Weights of a small audio frame classifier.
Model: 9.94M parameters, mfcc input, arch transformer, norm layernorm, activation gelu, layers 12, width 320.
Training: soap at rate 0.0011, 9600 steps.
Data: trained on synthesized solo parts of chorales (CocoChorales), 39062 training examples, 31.5 epochs.
Rows from block 9 of a small audio frame classifier, named by matrix and row number. Rows with one number belong to one neuron. Each number is 128 + 32 x the weight over its row's rms, rounded and kept within 0 to 255. All counts start at 0. Numbers have three digits each.
After each neuron's rows are labels from the 100 clips, of 14976, where the neuron reaches its highest value: "top examples" is what is common among them. Only what is clearly more common there than usual is listed. The data: synthesized solo parts of chorales (CocoChorales).
# fc1: MLP up (model.blocks.9.mlp.fc1.weight, 640x320), inputs 0-106
# fc2: MLP down (model.blocks.9.mlp.fc2.weight, 320x640, transposed), outputs 0-106

fc1.433:151133119122146149153085183120145172142136083186093173088105123131140095172125108022156170160079126126128059090127130174069199170113119166093090187087114119147138148146114139118166152134146135168054151217150097071161093071127158133070059167174130113126117109115143140132134143149146123118135080144146095055139115126169159
fc2.433:138176152147061200155123180170152130148107187164176108137116066149118134098168071114105129116129091159044128133165098129055088129157145087116143136164101123144134153194178131159128111097128089129119153092098172113106152150153118148153179104091123106155133133131126137145090155148111156183156145135122157186041091145114153
top examples: note F5; note D#5; flute; note G5

fc1.630:178112140130200120138118112093113169151108165153113173152143149107104129177145149122133126091156095085103168132116179102142154105168119144136099073127099090109105103085126134126151169091111109166111122143200146181135160144198080155122098099129136108183136082111106148120167068123108114135102116111155099173116121139170141
fc2.630:080128132156139158082182136133168122130135165070114169123113099163134146115067108176075148097140131153168149135123151143090171107113169138139168152185140133103097107173130126128152130129110157102050161170132130061150189084115120142135167120122099159106142181113098128138119097158164144099120142139108098093074106125125119
top examples: note D#4; trombone; note F4; note D4

fc1.250:116134122076113083141073164100158114179155157126120064156108121154143158108177214132140101177123097096138152195127085168159098023187147147097065225160110080146124158131149142148118162146106116080113095158108113162156086112141164127139124123136173136152170110130131093157133076098108116114095114105171098138060130110140090
fc2.250:167135107175143170123121112092129155088109086124118164132133090101177106110192139126118146144126144139133109141176138145050098165061133095160128062121150151105165089099128065145064125139120102217136150086170123093079122163144115147140173142125113117098053106109106135086146151182165133116145142100107155111208125116065116
top examples: note D#4; note C#4; clarinet; note E4

fc1.261:129115113175084182149093124147107127108160135146177134173112092091161135087167165075104188087135118135158103149202142163102065119104123109152134079156131116087157140132168119104108156146113084086104151144144124070125116138103161133080130117059149147101147124128064142126058149098123140107128095131093188083191159083114168
fc2.261:098167126099122100169134107129087180155138112188150180174203161111142185108132077074116113105164152150127196104068128108188116121070107163125110128144154132160095107206061189102092125127082139143131153135165138141168147102117076086117101094147090063133192188107125162109108166173170080123088089149072104120138125140143097
top examples: note B3; note E3; cello; note F#3

fc1.503:119117146169133150118117098140072169173119180096109150112087104091140133132089134132089076095171031142190116167132147118117127185107127167183140089084101108128121082178099160124179133127091155107125139124109093128205098138073118143119149122128089168126136098125102079102127104124097143151086120126160153052127115065134169
fc2.503:132052095093166159079131120118174131135156124150165103079201117182123131142101131156118149165157170215148174118156142213156096082105139175046145109048126105130178150120116147114110137173128140080117107144179100170122094110113101172194163125082084103111038170129124098122128170121115118135176155139159083200183151154148070
top examples: note F#5; note D#5; note E5; note G#5

fc1.102:178142178115083109068137154143151109090121140158131143124146169119077175091142141094094136069119097100168067106082122136027070114116106143197112091142069088094140102119131139133118185140091084157138172138089122121139153097154148149099168067106135112133137121169155116073179178081166112134089097101167126183145182122089195
fc2.102:094109156176151148113144111157142149110121169151160159140136083131148111141185143139118129066096151157129125065114137113000113120171128110148131105131127139143110162121128143087154127144110116084179149153055168135171117103131111103142117123130145184139106189164130091166143135182187133098098087091196157148133089105128126
top examples: tuba; note A3; note A#3; note G#3

fc1.252:165116181159125100163130148185120195136120154150164116154107139154104132100102170109165097102108125149105090196158112107188070053160136128102145074179095151073130054115118142091115134094109091156152129072135072136122166126164100152089148076140124102175106036135074105131167154122175099092154121099122145149164118138165134
fc2.252:185126134112154115120179092147148142073117079147095140156088179074122112150144059156135180127049098178176087056154134120104101159106131099153174155137160094116152118088139108112189140179168124158142107126096206120127137155190166153133076139147141145130167130095155101151091141178135120146103146137090101141127163128106137
top examples: note C4; note B3; note E4; tuba

fc1.82:107172087110072117159142114091220113105133090215159144128164137062104160091146124106083134153161083188116081121177165118121138105056145126063145104143161145120133097132126134155063132142131138156097138123119088115160113176085132194101179090127138140088089146154162111166143173129131067195147091090128149141125118102138159
fc2.82:142110151118121107166158089127159150121074180060104111138092103155116101113079097125111171130104187137108136176154137158185090060141114146143133158113186117142120188106123139070147116138127108171168131171150130117156155187112072104113106057125156123144164167083120083169146121126208172129201094164112113144129168180090087
top examples: bassoon; note F3; note G3; note G#3

fc1.543:114163124059166096142097135119121100150152141112109137106136169173149090146136089121102095131119128075142114145094096178149137159131142163134109145144173130189126152133127117145077106058148144157097113167173157108140102174125058122080104102102101138139134143156148107167119112135142132172128158139080072203134133134095102
fc2.543:159077103174113153122181173131142131083116171158109121146041108095085111121161211108163068103120143166132167134101101098127101148094056099121159145117155112109172082084156115068123157145122116074113096122121098068070188105095150113078174055120147148114122097142082144125178198135111104124154088126214109143154130118168119
top examples: note E4; note F4; note D4

fc1.456:128170046120077071098138145127089122176145106134173073153140123161115086190144118093122127114112154131110165093150156150127120111110115140148112138120143062136182105181089147075128115107098118111130107069131154104175121109074126189149165126138117148091138151102106162059111101130109157098067118061159153112169113123155170
fc2.456:145107116114151112107121112072108131122146157162085126119116133117095197086167152132111128160164065097164096164082113106107122210154130144123148090155155160111127148121109119191127077176092125174173135109151092106139164115083068156166070168080128131110172106148140119130184172073117105131157072168104058068102145135128111
top examples: bassoon; note G#3; note G3; note A#3

fc1.593:088093064072160112116082162101176167154172119145186093122132141109102074165166072083099113110172113133098156121108106182116116117168125130124115142139175106176095099157137140088150141120128106117124085094148091107147058101091119134141103080074128118148131151146180107097152128191081168115115143105130101154108122115090185
fc2.593:130167122117120121170156152130120097141133139208088170179147136110129146080139108166106080149134152107120133162085185085143120105117088112164131136119171176118149158190138098194153155137094176141107098128159127124024115161209102113139126129117130121085156103152110033186148116089085108121186122145177113059167130145165154
top examples: note E4; note D4; clarinet; note F4

fc1.335:166112099104150137156107136108220148093114115101156149207179134108095068087152081109115115150174080188135075125154148122196061159143185118118127124116089127125087141106113145161137086114103150179164089113136112071128088122160161087128189060107090151145074072104136101105168144118139171172124109140151125140099089098162174
fc2.335:070141109148129082107118142135120105129091130101062095101110104147145126121173152195155112043075182130162152106141045189084159110148053135129132169112156132163139086113147148092058121173140102117124135116136169153137121196200091158165141142132126119123144072135123089128138121128154191138164151107152143138116194109152107
top examples: note B3; note C4; tuba; note A3

fc1.484:095163114112108142142106100121158113183091128141072163149120076163121180138020086133121096129162133134120098134192166155121040177088192111127078150108146084109153146209128105168091118124150115123148136100106067128125128132124146133134149143123132137184079136068119121110152091059189116133156160054116097116174108120129091
fc2.484:181125094148150146151097177120086139077108136082085100167094122050144110059126167100096168118088116135104161152118059126185196091159134137132172115143157128163107130113142093130188092159139073142072118127127157102153159160119110109153125096113204111109151139089168177172077171114085120080045101158166124133094121189059138
top examples: tuba; note C#4; note F3; bassoon

fc1.600:140174186068147103110140161155114097181064127143156160153164119139101191111095124119142096100130128148141095123126144120000138098139111172182115115117148112142143156107137111110143144133111141180165126146084167147162155096175132136054124084148097108153168098157105138154149108118156109185070148111151100168156186091140153
fc2.600:110102187135109143106083152105124142092088143183148097139117098089137104082159198169114151102143118162132087086092180151000093150160099120151105135144076120113141156104160128140134099127106122094145110133076114091132161075094129132160130110093101153090161183149154071161112149146167127130131114125177177091116089153157094
top examples: tuba; note A#3; note C#4; note G#3

fc1.382:136149149194087109164058127129147120129123117131133121118199112132140120135100114132161058119137097209136068123186094144156135120120101129125117085109178170095098127123119148122130147142056159128127129117087112147161111151109109138122194115087112130103133111131111097166084149133112157113063150073121144142124073121189111
fc2.382:151101120113154147114114177157123138042132141148105108145153113096085118111138160087081145105078207168172107100043141081149132130090082130119142168166128146168094172145075107138140055157110089178105192079126165130148097149151104115154130113173171126154099107176130169132131160149118071119084114096093106100065113074120128
top examples: note F5; note D#5; note G5; note C#5

fc1.12:090131131141102125138159100145108172173146195097140130146103114109163118091085162102174157107136117121124133134151142190132134108084123184187105078104154138098117118145094187177124104100089103115127178156099108126128059145111151143163081117135124167091132157090080104109088165090110109141111052147157109160163119085084135
fc2.12:165117129128144109138147084184079143101167152128165131137105127114162130140123129187142156071131169164110131168108132148152095126081131148185163104150155105196121130133199084116103157188105098117080182076106177152169126138148170143077194155124127105169128115151192130143111144181131132150091158134102125141077142198120082
top examples: note G3; note F3; bassoon; note B4

fc1.401:176133115126085116131163142169128190144113103118101101127082113083108082141140117150117128158081158122047173092130148114131099107128105134093136163073214089165140176085190128093175130130133172130091056130116130105125096133141129147122170128103101108135179148113092108151096104119172119103084177123152182133094075142173164
fc2.401:143143151108145105075131089123111098079077117081091116114139130132119114146118078178174131067137131166172119129126147076098073147132093161179130119154112166087117161098125118081155049124109107148112176102162157113138121132179094134087072160106144068128141158120109136171108167091133097162117109091067117093099140098143154
top examples: note A4; note A#4; violin; horn

fc1.136:115129108111084109076132152114130140168092119133104137133114173143075155165164075148142144095161130167104094128109107113126153160065163100124091096113122151143098087114140124154145088147137079143101164124162219124208119131120117130157113137153102156157172163158123118171109106121155182073102165153138094101138134151129139
fc2.136:166096140130167115168064103084169118119167118171136131168155085128105110136140139114100123180161106066150113126138151160126095131160106162135174178118175151139120153105076102085085129114025114141163117113157125100092165113180131125115162103135138117136140070114143165074134185167113115161182082137198104153132115079125124
top examples: bassoon; note G3; note C3; note A3

fc1.217:187114128096067158095124141168045121153113123172178109155125190132130160095119126120093088128119114121151100152102087121111100107111081127138127132107177139114153102088172129155105143101115066083154157117101117112070105140115146147092096127142158131066148130132122079104172133108163097084121117101141159093124145151109087
fc2.217:111096141145095104108107132152151114071135169114137074081175119132087113132157150156163196140127109100091141102082206111044113152100160108128119152155127196081123144115090167123075046149096166140154131151132216139123126064133173130166156115175073030087133147094141150113111181142129127108100109126133127155159121131112115
top examples: note E3; note B3; note B2; note F#3

fc1.569:109083158124092105103160114162154114179097138116123126150113142129103164158162085167139170128198104146128145103180075155166120151133171111104089112089166129131088096113103097134160118161117116112099124162176205125122092128105127105174083157145152092195179138094143153171152095192131136143122168047136122186052106148091122
fc2.569:148140145165117132141128123089166144113246097124130157119185110138156134128112163101079126133169090065134086163136171128060126125103176158093132146152148157113142121151138074083169145100137128149086163147145096091074169154119111105103170117155082117080106125143076164078163108079099146087083086159196130133120080102121123
top examples: note A3; double bass; note E3

fc1.615:141131118160135115083135125145121157113081133125094126140071120182143129116103141144149116101180090148113133067146097147114068192148152128131103133117138147114160145116109114079122175076090110137130113084230121146183108104200124175110098150150152113156191111128097082144205100145098129157117144137120127154087123063116128
fc2.615:148144124086133098139150109128125200121123122114099122151122093077109099124092102143155144142114172140172125122095114114089121092114026114171136151159144195147072166137100120184093092148134147158125156144222153150161124106092143132106152191095111115086072158150119167156082135119181127128142091170128180130153093135137133
top examples: note C#4; note C4; note A#3; cello

fc1.632:126147160121129164120118078164045149133157122148117083108112196084167091156142085091124081140188104106082135149174123085057098136137150126103119115125151095116147109164128114149162104084089120132105179100188116101090174165113136140152125183169123120115104120138117126118103142086005097089126139135155108086213141148179097
fc2.632:160107087115119132088147178150186129175138188120144129111157092198119162126154162113108224086130106158096172125144110198131130052129181164121169115090139136129166038119124136139096170157099157143134120180047146191151105085106096133073125151138137119161152081149091071203130155170195107081155141106146137123146139096145150
top examples: note A4; note C5; note G4; note D4

fc1.535:131125161119151148139127096143173133113151117123149102122147103111131126165165104139137159158142125136181103103149092122174115065127169126099125138111123132114108097101159146186175199096100139186085109130118157081139132103142137140168202075095158143130141025128083143120178118215099179132099132091152097131118084150131120
fc2.535:148154145157109169141181164096120161160062139139078144157148103131075138098143156096145084084056144183167151110065149088141101115170130106115088161181160169157111150114139108116084005179162144166156150094177124166117121170161118099143107118218124126127147130140175120133061123094142123151148125105144105155124104069124170
top examples: note B3; note A3; note C#4; tuba

fc1.237:139115123136122126203153161122162106176107125095136177187118178162096167106134131127180131160110116133102139140150142159083130171215101140130044132130052099170157087126124155137140137176078165151094137112049086101123134086072173065055112080115131146104121124104107086106109143100113108079105094156153108147169113096167158
fc2.237:172170164114137160103189163106202160115099133129129151092124089179109108151102183121100051084113125137060122150111126136090091139141082167153161175088179162135134150131153114110067104074133189013125117101091139094109101053149105120175096088096154142138156150119101134135138110185099149150110157108134192108092111113111150
top examples: note C4; note D#4; note A#3; tuba

fc1.168:111176121074155105127154149171135159144108163129119090148118175158150144155152163119104108074152147144116155081097168158122118123152145135108137111104135098127089086139137067169107123152150149137153094180060128121121144145173194183091130094122173108106171163189126106101115112078065121100120141130074115064139121134117165
fc2.168:186150107145157180106137099103128095133190140128104169115207079165073119107075137145122148143117167155099152190098132104028108136108116071116123103142131177190124148134090120095128112104148122174151119116173149138096166152114106074127184132088140133121155138143139131117100215140181097144108145186149142112054133100101138
top examples: note F#5

fc1.123:105164123104195134118152129195093076169114116188110135146077171144167147156111167135088166124118197114130188126131185113167108196195153090116138127114130081184103083069118135169156094137057106114155084153122129099135170108123144163097123115141133122173133104116128139165116092136106129189108100125149143114157119104137190
fc2.123:135112107057133171178150130123132154069145137062117099077172130136182111095118099115188111108142149118112091157129134117147123123134129129135093122100179187154150068126092123054178111186129210095113094145108164077099090138130130074055138105164163097069092183089117115170135159120168061098160124089113123074133120149073078
top examples: bassoon; note F3; note F#3

fc1.128:129148148061135128156095125108177128086084116163107118115121104142097096126120102089114109108147073092138098184179161172118177145109143189126127145144116121140117157103118152165133142161152124137112061191156156112110098144174158140127164148127146095114157169148099107135114138133093158150150129136182165206144141081073182
fc2.128:138149089162121085143155099142174131158135111090125118144128131130147199093144132139116184146150163155115059117191140145096138132193180098161132138097137070135144117153168119134130105120112081235149197144166087101087082088115070183150177125160053084146165105096150132087111179143126098170119132134088094095118121150109109
top examples: note C#4; note C#3; cello; note F#3

fc1.553:151128122101093125092106177150164160128165096109167165124149066131176096152186150045120112197131034097100141104134086174138148178153153144144096084114115113131135147124092108188147135149154130098083089120223133128161092173102149072147082150085165129155125131110110074179118115121110127080160152102201136113150180128171166
fc2.553:101125111141161090157180140145152128118120120106094075092169073147094126094193152088126171126203143094136120160169153127082156151139164123111091161130155132103136108103176127153115181138099151156156149134195134162147110041169116137112180121102098078090059143127128097156166096155119182144126062132144121160108124137168181
top examples: note A4; note B4; violin; note G4

fc1.617:116165105157110104217093189175145117101091220130130110173144115062126183161099142155149083152122111094117118156152146095024109118126122144159135153061134076185155093173147133119162132155110109175103125109105067113111163109080118110113075139141146072107119094129099118141145126130168160119099132142128117103120116167164127
fc2.617:089066144161144184097104147145108130177114141132122154106103136129173083179133169173109157137151125161049093077110101130000108123114142131128160122151122165149128116074168188204158159112096159088125083125067111109110117083116098151173137101163121093123121130087128129147120079163094117115149151137201123137140091135143160
top examples: note E4; note F#4; note D4; trombone

fc1.424:091100130118148126182110083091112144176121131138119119094142111116116151158139105156096150113111134118105105079099070171107178140130134107150149144111117099098183110124059072073130105137158107167104105197132143165101136121166179146126126082104088095121122155130090152113147110146154173135148100149118113136074184110078073
fc2.424:126112128174083144101094107088132098148111083120134108163140161151114133126140152098148145158153120129128102192127141091078122194149167103090053101118135129102162092137101097108112104079140159190141183119146116113169098138139157154169161090097148156113144169164123165140111167133135060109169159149131147121104124142096138
top examples: note A4; note G#4; note D#4

fc1.282:125102077150140138178180145130129067109073147114189145169141128166132120147096097121114102103121068112097111063151061131169078098107181106148142180136113108087085099113117096180113174119092084136102083085132109102107123127122076185106175078150149106140086102117110116041123114156134144115078137123183061147127208110104097
fc2.282:176101170145078157169142119131098183107145073108093097124144137152129142111064172139099123145091097142132170144175121115187138102120122096131144157122101137138096099151156154091129108118168147152113124141190144166119170181151155130144146167126071113100130138122141151135124155108157152108096161076141141132136083113107132
top examples: note B3; cello; note B2; note A#3

fc1.5:097077084063149162164131119136158119118147121066119174113140137138189144193149110110080150098193072137114139117082120167147170174140162096102135097143116160128096131117096162137074140083092078190105050146154137197062104162173152147135111181066089115122161160141077136103205162116113099082136155184118173107127178093080121
fc2.5:110152125140106136080121186095134124167053107164153161143128143105114121095143127141144124162067183162127144166141099068094140077116141074106080168152113113152107170155113122113074117127082173174161186120147094103112130045127160126103114114094117140141093108167116145168074167126068104078163092141169098134059113147152158
top examples: note E3; note A3; note F#3; bassoon

fc1.540:156134125088155112170173066176131125199061118071131099081173098218135122149117110141170140149136163105115076126123141136181150162201130126146111180093106144111146116097118120198111137149122122136083124160071109161127064148118165151143150068165102117134116094156126094103159103088135139132192131091195169102138133138126076
fc2.540:134118108132131160052126149108128170115134126175160183130161096079118118143142130058099151087095138173138122133077149154042097104080135080107135092173168197128174146128141143111067089091107150148183105098190121123121167058141167115140124143083145155063144103153147109178129162138099114140065159171107110135164148082121124
top examples: tuba; note E3; note C#3; note G#3

fc1.135:170102125148115143109152186118113128094088124145218155107125130078060122057151159112090169085177072132185117123153066155121085118120130112134131065104073112093152105129105171150179186149119093121154106161149126127178130117149142121145186049151123152133142135084112098052124187133133115108099071088164174203199106124120204
fc2.135:078128157123118148149136078175131134128109116091126133139135062129148121119084142126199101126106086133123174070104162176164134114135097137163123131088142145123116116182121150111117180198127137139069194107107176137165061143164095108158086142174109131102114102155128128163143114170176179145111119119169150137121125118090111
top examples: note F5; note D#5; violin; note C#5

fc1.52:054218172095099166163085111135068117151113152117157117181161111063161090042104161175141102098161150142165183160170076104128076136162199093174141113100144134113089135159100149095108141177114170167082093117189130142105137128112074148144130090091096112095040138159139118189144082151139131110053115098092139131135111090117161
fc2.52:085100067142135179141142132132105135148125149132082178111089158111110120077128132124176142157141118150170122111072114140172150142127097145112119124167158091132153141163109137128118155109156059071088144130080143099179134139157109150127111103102074201099145174138142141118162159152146144144118159164117116139119094210152098
top examples: note C4; note C#4; clarinet

fc1.567:150081151086081097197122166144168141147139149141201111135129156142116175189136107137160130095149060113142162125129137111059101123152099136181138095117111051184077085105044112114177126166099068192074092145132126070168102089144145153178101063104152168174138087124087107139150147177106129117065120152172094145124171076166112
fc2.567:133135162163155161102164172111083110188113105107084162134144094100163140072154172092099066146143158136074097124097176123000150106064139133127135124122117204116166128157183121168087122115134227144120135111115091160119214109141115134128144107109085135102099140117120132088110118161169216149159125112164176132115060107121068
top examples: note C#4; note A#3; tuba; note D4

fc1.419:144141140106099174108180150140159162090137114140092109143083085160075177063150117100135143171158079187077079102111156160109159183096089154125125121127086069157088142153116131103137088152133090140185110092140150133109139109196093179131137091101132136146158108110159124173056071137158098095137137113122121092164099163149118
fc2.419:127084128146088062193091068134155091180121142149139167133196125143133079171086157140147139080136160146130172149143103125097142046168156114146125115129158125093135112103106143138146121108136159147128127106116126136145144136137163123123120159158161097111138119113079148034170075159143089178130094151132122157105143183115149
top examples: bassoon; note A#3; note D#3; note B2

fc1.341:082172192114111124109171106078160099085089116153105118190137120115145103173104138091111174161102146111135088096153105138099182086161158138093083124155185081159109147146112141153152169152136062170095088167176173145115118096170125130114094135113151091094133115153156103094155085132032180120122091140091180159103083058075190
fc2.341:175117060084111152145120113174132179122141057157099183135117100135105104043090198111121088151136198180150103169093140068069097128120163101115160115129105213079159151152132125169107088158171116137084130106133078120094107168184135182101156171145099132160143117100132108203146182119184125158140108156182123089125124167173109
top examples: note D#4; note D4; note F4; note G#4

fc1.481:139125146121074094140122082096187077157110123122122100162086156118102126142137075184175090159153123121098121081123141108070165162146153188155095176088134114115160135131109092095106083106132160199123148138121167155158124088139121110135152130154094126130131091098144167168124129068149137128138129159162076115191213102130162
fc2.481:148130197044137116112065170133116129160126087161181158083100041167144170089089120080087172113120127133130067171176113134029072134197122154134109091162103103188101129075076100171092126111115138099149078135097101109065135147165130164129123143080170104095167119141027100135136154111144161121133127077149154113102139107133084
top examples: note A3; tuba; bassoon

fc1.483:161124134146126107104119157113112130161020130163142125160120103085127152130133120183089114140138123139093095122156097145006097110139146121153099146136145104182140129131154093110139123122207172201126143099106175163122104159098145153103141115153113126092151123106175126096137149129165098149143130159104105117148123126185177
fc2.483:100108160185114133128152192147161148107133130146067148140148151114114055100122221135173154140151108158082096120072170133000146148126122153146166100126128146186126111121154114138120141136108084129086144146106110121148133102096108171170162104061143123108131161133130136178112066113127140142137137139142127120087126126135151
top examples: note C4; tuba; note C#4; note F3

fc1.343:102139152110117105219147144163130165116150163119166137174116153103101115159142163122159150114099129080137117115101138162105124105133180113128134107123120149133115110108136122084158130158116142147127138134162173159137164065098089155134135136144091161148095105150152094165117133124163086150147113122102159093066067080135154
fc2.343:090121124179097089136145104096119164132132112136125154117122097110134110158108051150142154132089117154166097076108125088119097147189100183178096163146104114107144117187123103117140113175155087101149135124065115181134129169164101107153128094100174133193090154146105100117103160181130106126158159101112086160134175117097146
top examples: note C4; bassoon; note A#3; note G#3

fc1.609:079106161097168136162112091168106146123141148112131159113062124054167160094099148076126139100111131126158120138182128166152137128096141143155113133107108101138117114125119090072147176158051083105057168076148151081182080151071100090123106103088097119101123140128077123135168154098109191108048111119121172144202085073149158
fc2.609:114158109090111108149100125164076182151149113157163108143132109126107130144200094132136164138116115093142141147096115088154122118132163123145058119166145155155103151174126140103065097137074136127172125101087133135163163161188103121153132140092112158208161174097188144091138103147180135119085070105116088152108173120083147
top examples: note C4; note C3; note G3; note F3

fc1.281:164121182092126144172124102154100074109118157175128125115139145084139197148091118066178146124181114142136051137126098156015154099178141155161133174109156091159113129097083102129172159118098093160126104119086113086151155085153118148146111098139084069123173095091146121123188171113141137082081119118175128123135188084119100
fc2.281:143133169182098146072114161088136131129110091182118155136110106125180135145146152165143140110176135129125157084098131117000137196146144144148054091171121145152108134151122144142099136098139116153158116131107141110141161072083121111116150108132168132148107163128093061119105103183186134174120095107142125118134130141102171
top examples: note E4; note D4; note D3; trombone

fc1.629:143067141036112188131133049100201083131124112056133116126142172164160124128200129171153138154150082162064117092134131148171160148094158138132139104099153114134110128122078141140110095147120098151125124125133158105166065175132147093170141055121120116174118115081075109150099093138114173138110144124154095188131111082140177
fc2.629:093132062230182086144145178152083120146100100096145129169122084117142111178153129112144100114096163120130082163110166094133148114120104193129140180161102141123105136113146056140148170138125171152101183157223106127142110112111076161123072116099118063079095123104144057164130148174137143123165129147195130121127125131121074
top examples: note C#4; note D4; note B3; trombone

fc1.518:154091140102173088099141103128133115171174107086123117105159101149143109174165125181169053121163152121178101112182137161115161116110207112172080118159130163164061125086108102138061140142115125140136165094093118090123101117091156106113142125119133134108145082109149082112147084145107148064163180152091117078144147147155191
fc2.518:219139146150088159175138138132116164151133167142158153127135113123122085149133110118112139108151088153110126101138107151136137100153087169104157139127105093119121126120141103112162100141068135168122141130149158158075170064169108167181142106142100068135066107154071148050123148152157097148116104097140159153129155107111082
top examples: bassoon; note G3; note F#3; note E3

fc1.307:124118114068063147098090142133158123091145168126114103161183142122169141096144212130132114143157071178202122119193116174139094119076158158120120061127094113091123108157114125150147128135110141154164143110172151116140137155075161142076159126128087143099136141137119147135127136108113089155098086094155205092134089083132131
fc2.307:093091093133114096113167124074102143109147065101097146097102189120087157142120081112156220144104198192122167125076121112078127108161107127075149122124186147214116145121143106123196145099133123193188125142129166169194050098106157117160073124103158064113056110130152150082096128170143109123135090126096142141125183152109085
top examples: note A3; note B3; tuba; cello

fc1.111:111145090078151152139125150108161132117105116100128134133074125145113143082079153172179069108192167111141114154108132170122136112102071118116165177127135070156137107164150156168121096148126156149101206139111153118181043167115167124119178118140128143108170166136106120115158110133091159177078118102201167130140087090156111
fc2.111:129162107191194178076124146122134133113109130163196114129176089129160145131138147149150141173119158122154152165111087101102145212146135162126076173125203145175118192098098078035067167106081130098144146164145142144091107145129134111099126120122126112094139127131166136138137122151178124136100097178118087129128151216120128
top examples: note C#4; bassoon; note D#4; note F#3

fc1.465:100120121083166132060115126172105078126151094172122094125111162131142148104112204151188163156105169101182188104104161131182192150063127103091108104184129129086069072118114097159093140086151108143138178158136138115088135156119081181115199145098171113109126161171141187071139148107132102107136091116109129115140114113132107
fc2.465:126088129142071181149208077145178138172116154104124119133130114138098123165100116100090107122128085135134084108211168154058122161165152199181206146131118113174165126122155119140198137203112070147165119120095174184139085114112174073110085129156064136186079130082079105173123099137138116112157148059117153141129103136119158
top examples: note A3; tuba; note A#3; note B3

fc1.504:117174146045114102103166143137117087161161121133117173135146147102121091157127163180177082218123133070085130115118157167164160202073113113108088146109187121051093106132161102147145164159125110152096126149083156086134070169086152100205146153063140108080177069142186193122109116098167129114129141153159099160096134103131137
fc2.504:092162130145111132141048131113181144124098117055091118126167142147132168137139080131116127056139140174123137119128124080063117055133139159152154122119091143126147166151049142121131126152169133176129165114170086161096126145159082134142102103113096093132132184124145115149150172144138159103141189084128129133085161111153143
top examples: note A3; tuba; note B3; note E3

fc1.211:065191108126130148095139099184114117105125172146165117132138166081171054150136146105108116058164142097123141189154127076098140106138116167129086104112104134062093122136128096143165100037118164097104127136158132118101128133123122159119170123139089138065179140122111112126121130153057123115123164099118136137178108100099143
fc2.211:148094130120068122088095167125109153172069174112068142102131093159091127147125097095104122155112141145185188123110129201238116093129155082103147153073187132161108052128108101117085091187107140177124099154054117163104104186155188107134156129124141097134075156124058055138107169138141070122125176092131121100178107098109131
top examples: note F#5; note G#5; flute

fc1.238:123131148166088192150086165158130150134131124149103113164147132172101133094160117095125138144115074148150079159135103112106047124138127145125135067125111112105082109092127104111159126142140139133154067146161145089147140128111083136142113142143112100120149115068081085221118144119070129058100165102181092165086087126123151
fc2.238:106181118169174100091123115174083149101126139104125162108153089097126057122126129123147063082098164169139137095043188161125175071104140133126155136145115190102185145111145133152103072144116148082114100079139128066178090093118191123149134092154117095100161117130141144081135094143164100160117152147092178132198152101132131
top examples: note C#4; note G#5; note D#4

fc1.223:170135143181140077089109149089134124103105164133104175122135118112054140129131162149037107090130123142153110165159176123065125119140066157172119049170081122143175111107191105169138183130131108124136116112141151162143141103133156135125128107144119114118084094106172109119121162141077138176104107109187178112123038156137170
fc2.223:099132050108056167104103148154141148134135151103119164079117167108151078057173162150099173075097159133158189124095088173003157109122139138121134102097105185106163199125118170133144107131133184164171176172161159131119094108117105148128134139150124126112137109191141079197128120093138153195149091141130081073110134121120077
top examples: note B3; cello; note E3; note F#3

fc1.200:080127117111079153125126104145137101140126124104140064140180068141068135127109099105126143113163147081099142155071156137161091092155125154158134148065123083164169122192114119137156123115126181129131099071153125142108149154110123104120141099061121069101098079093122149109121094108048174057098126122155144160131143099142157
fc2.200:139125114113137073104119166127089169166090133189105146141091144106061121084159137217129085143133032152160125158126131103067113167134098096115145101148182171118137122112154153175175089180098129111191172127146072131103170142161134094149070111094115141084138146179108104153176154034116070152140110151131119136125111137103178
top examples: bassoon; note G#3; note A#3; note F#3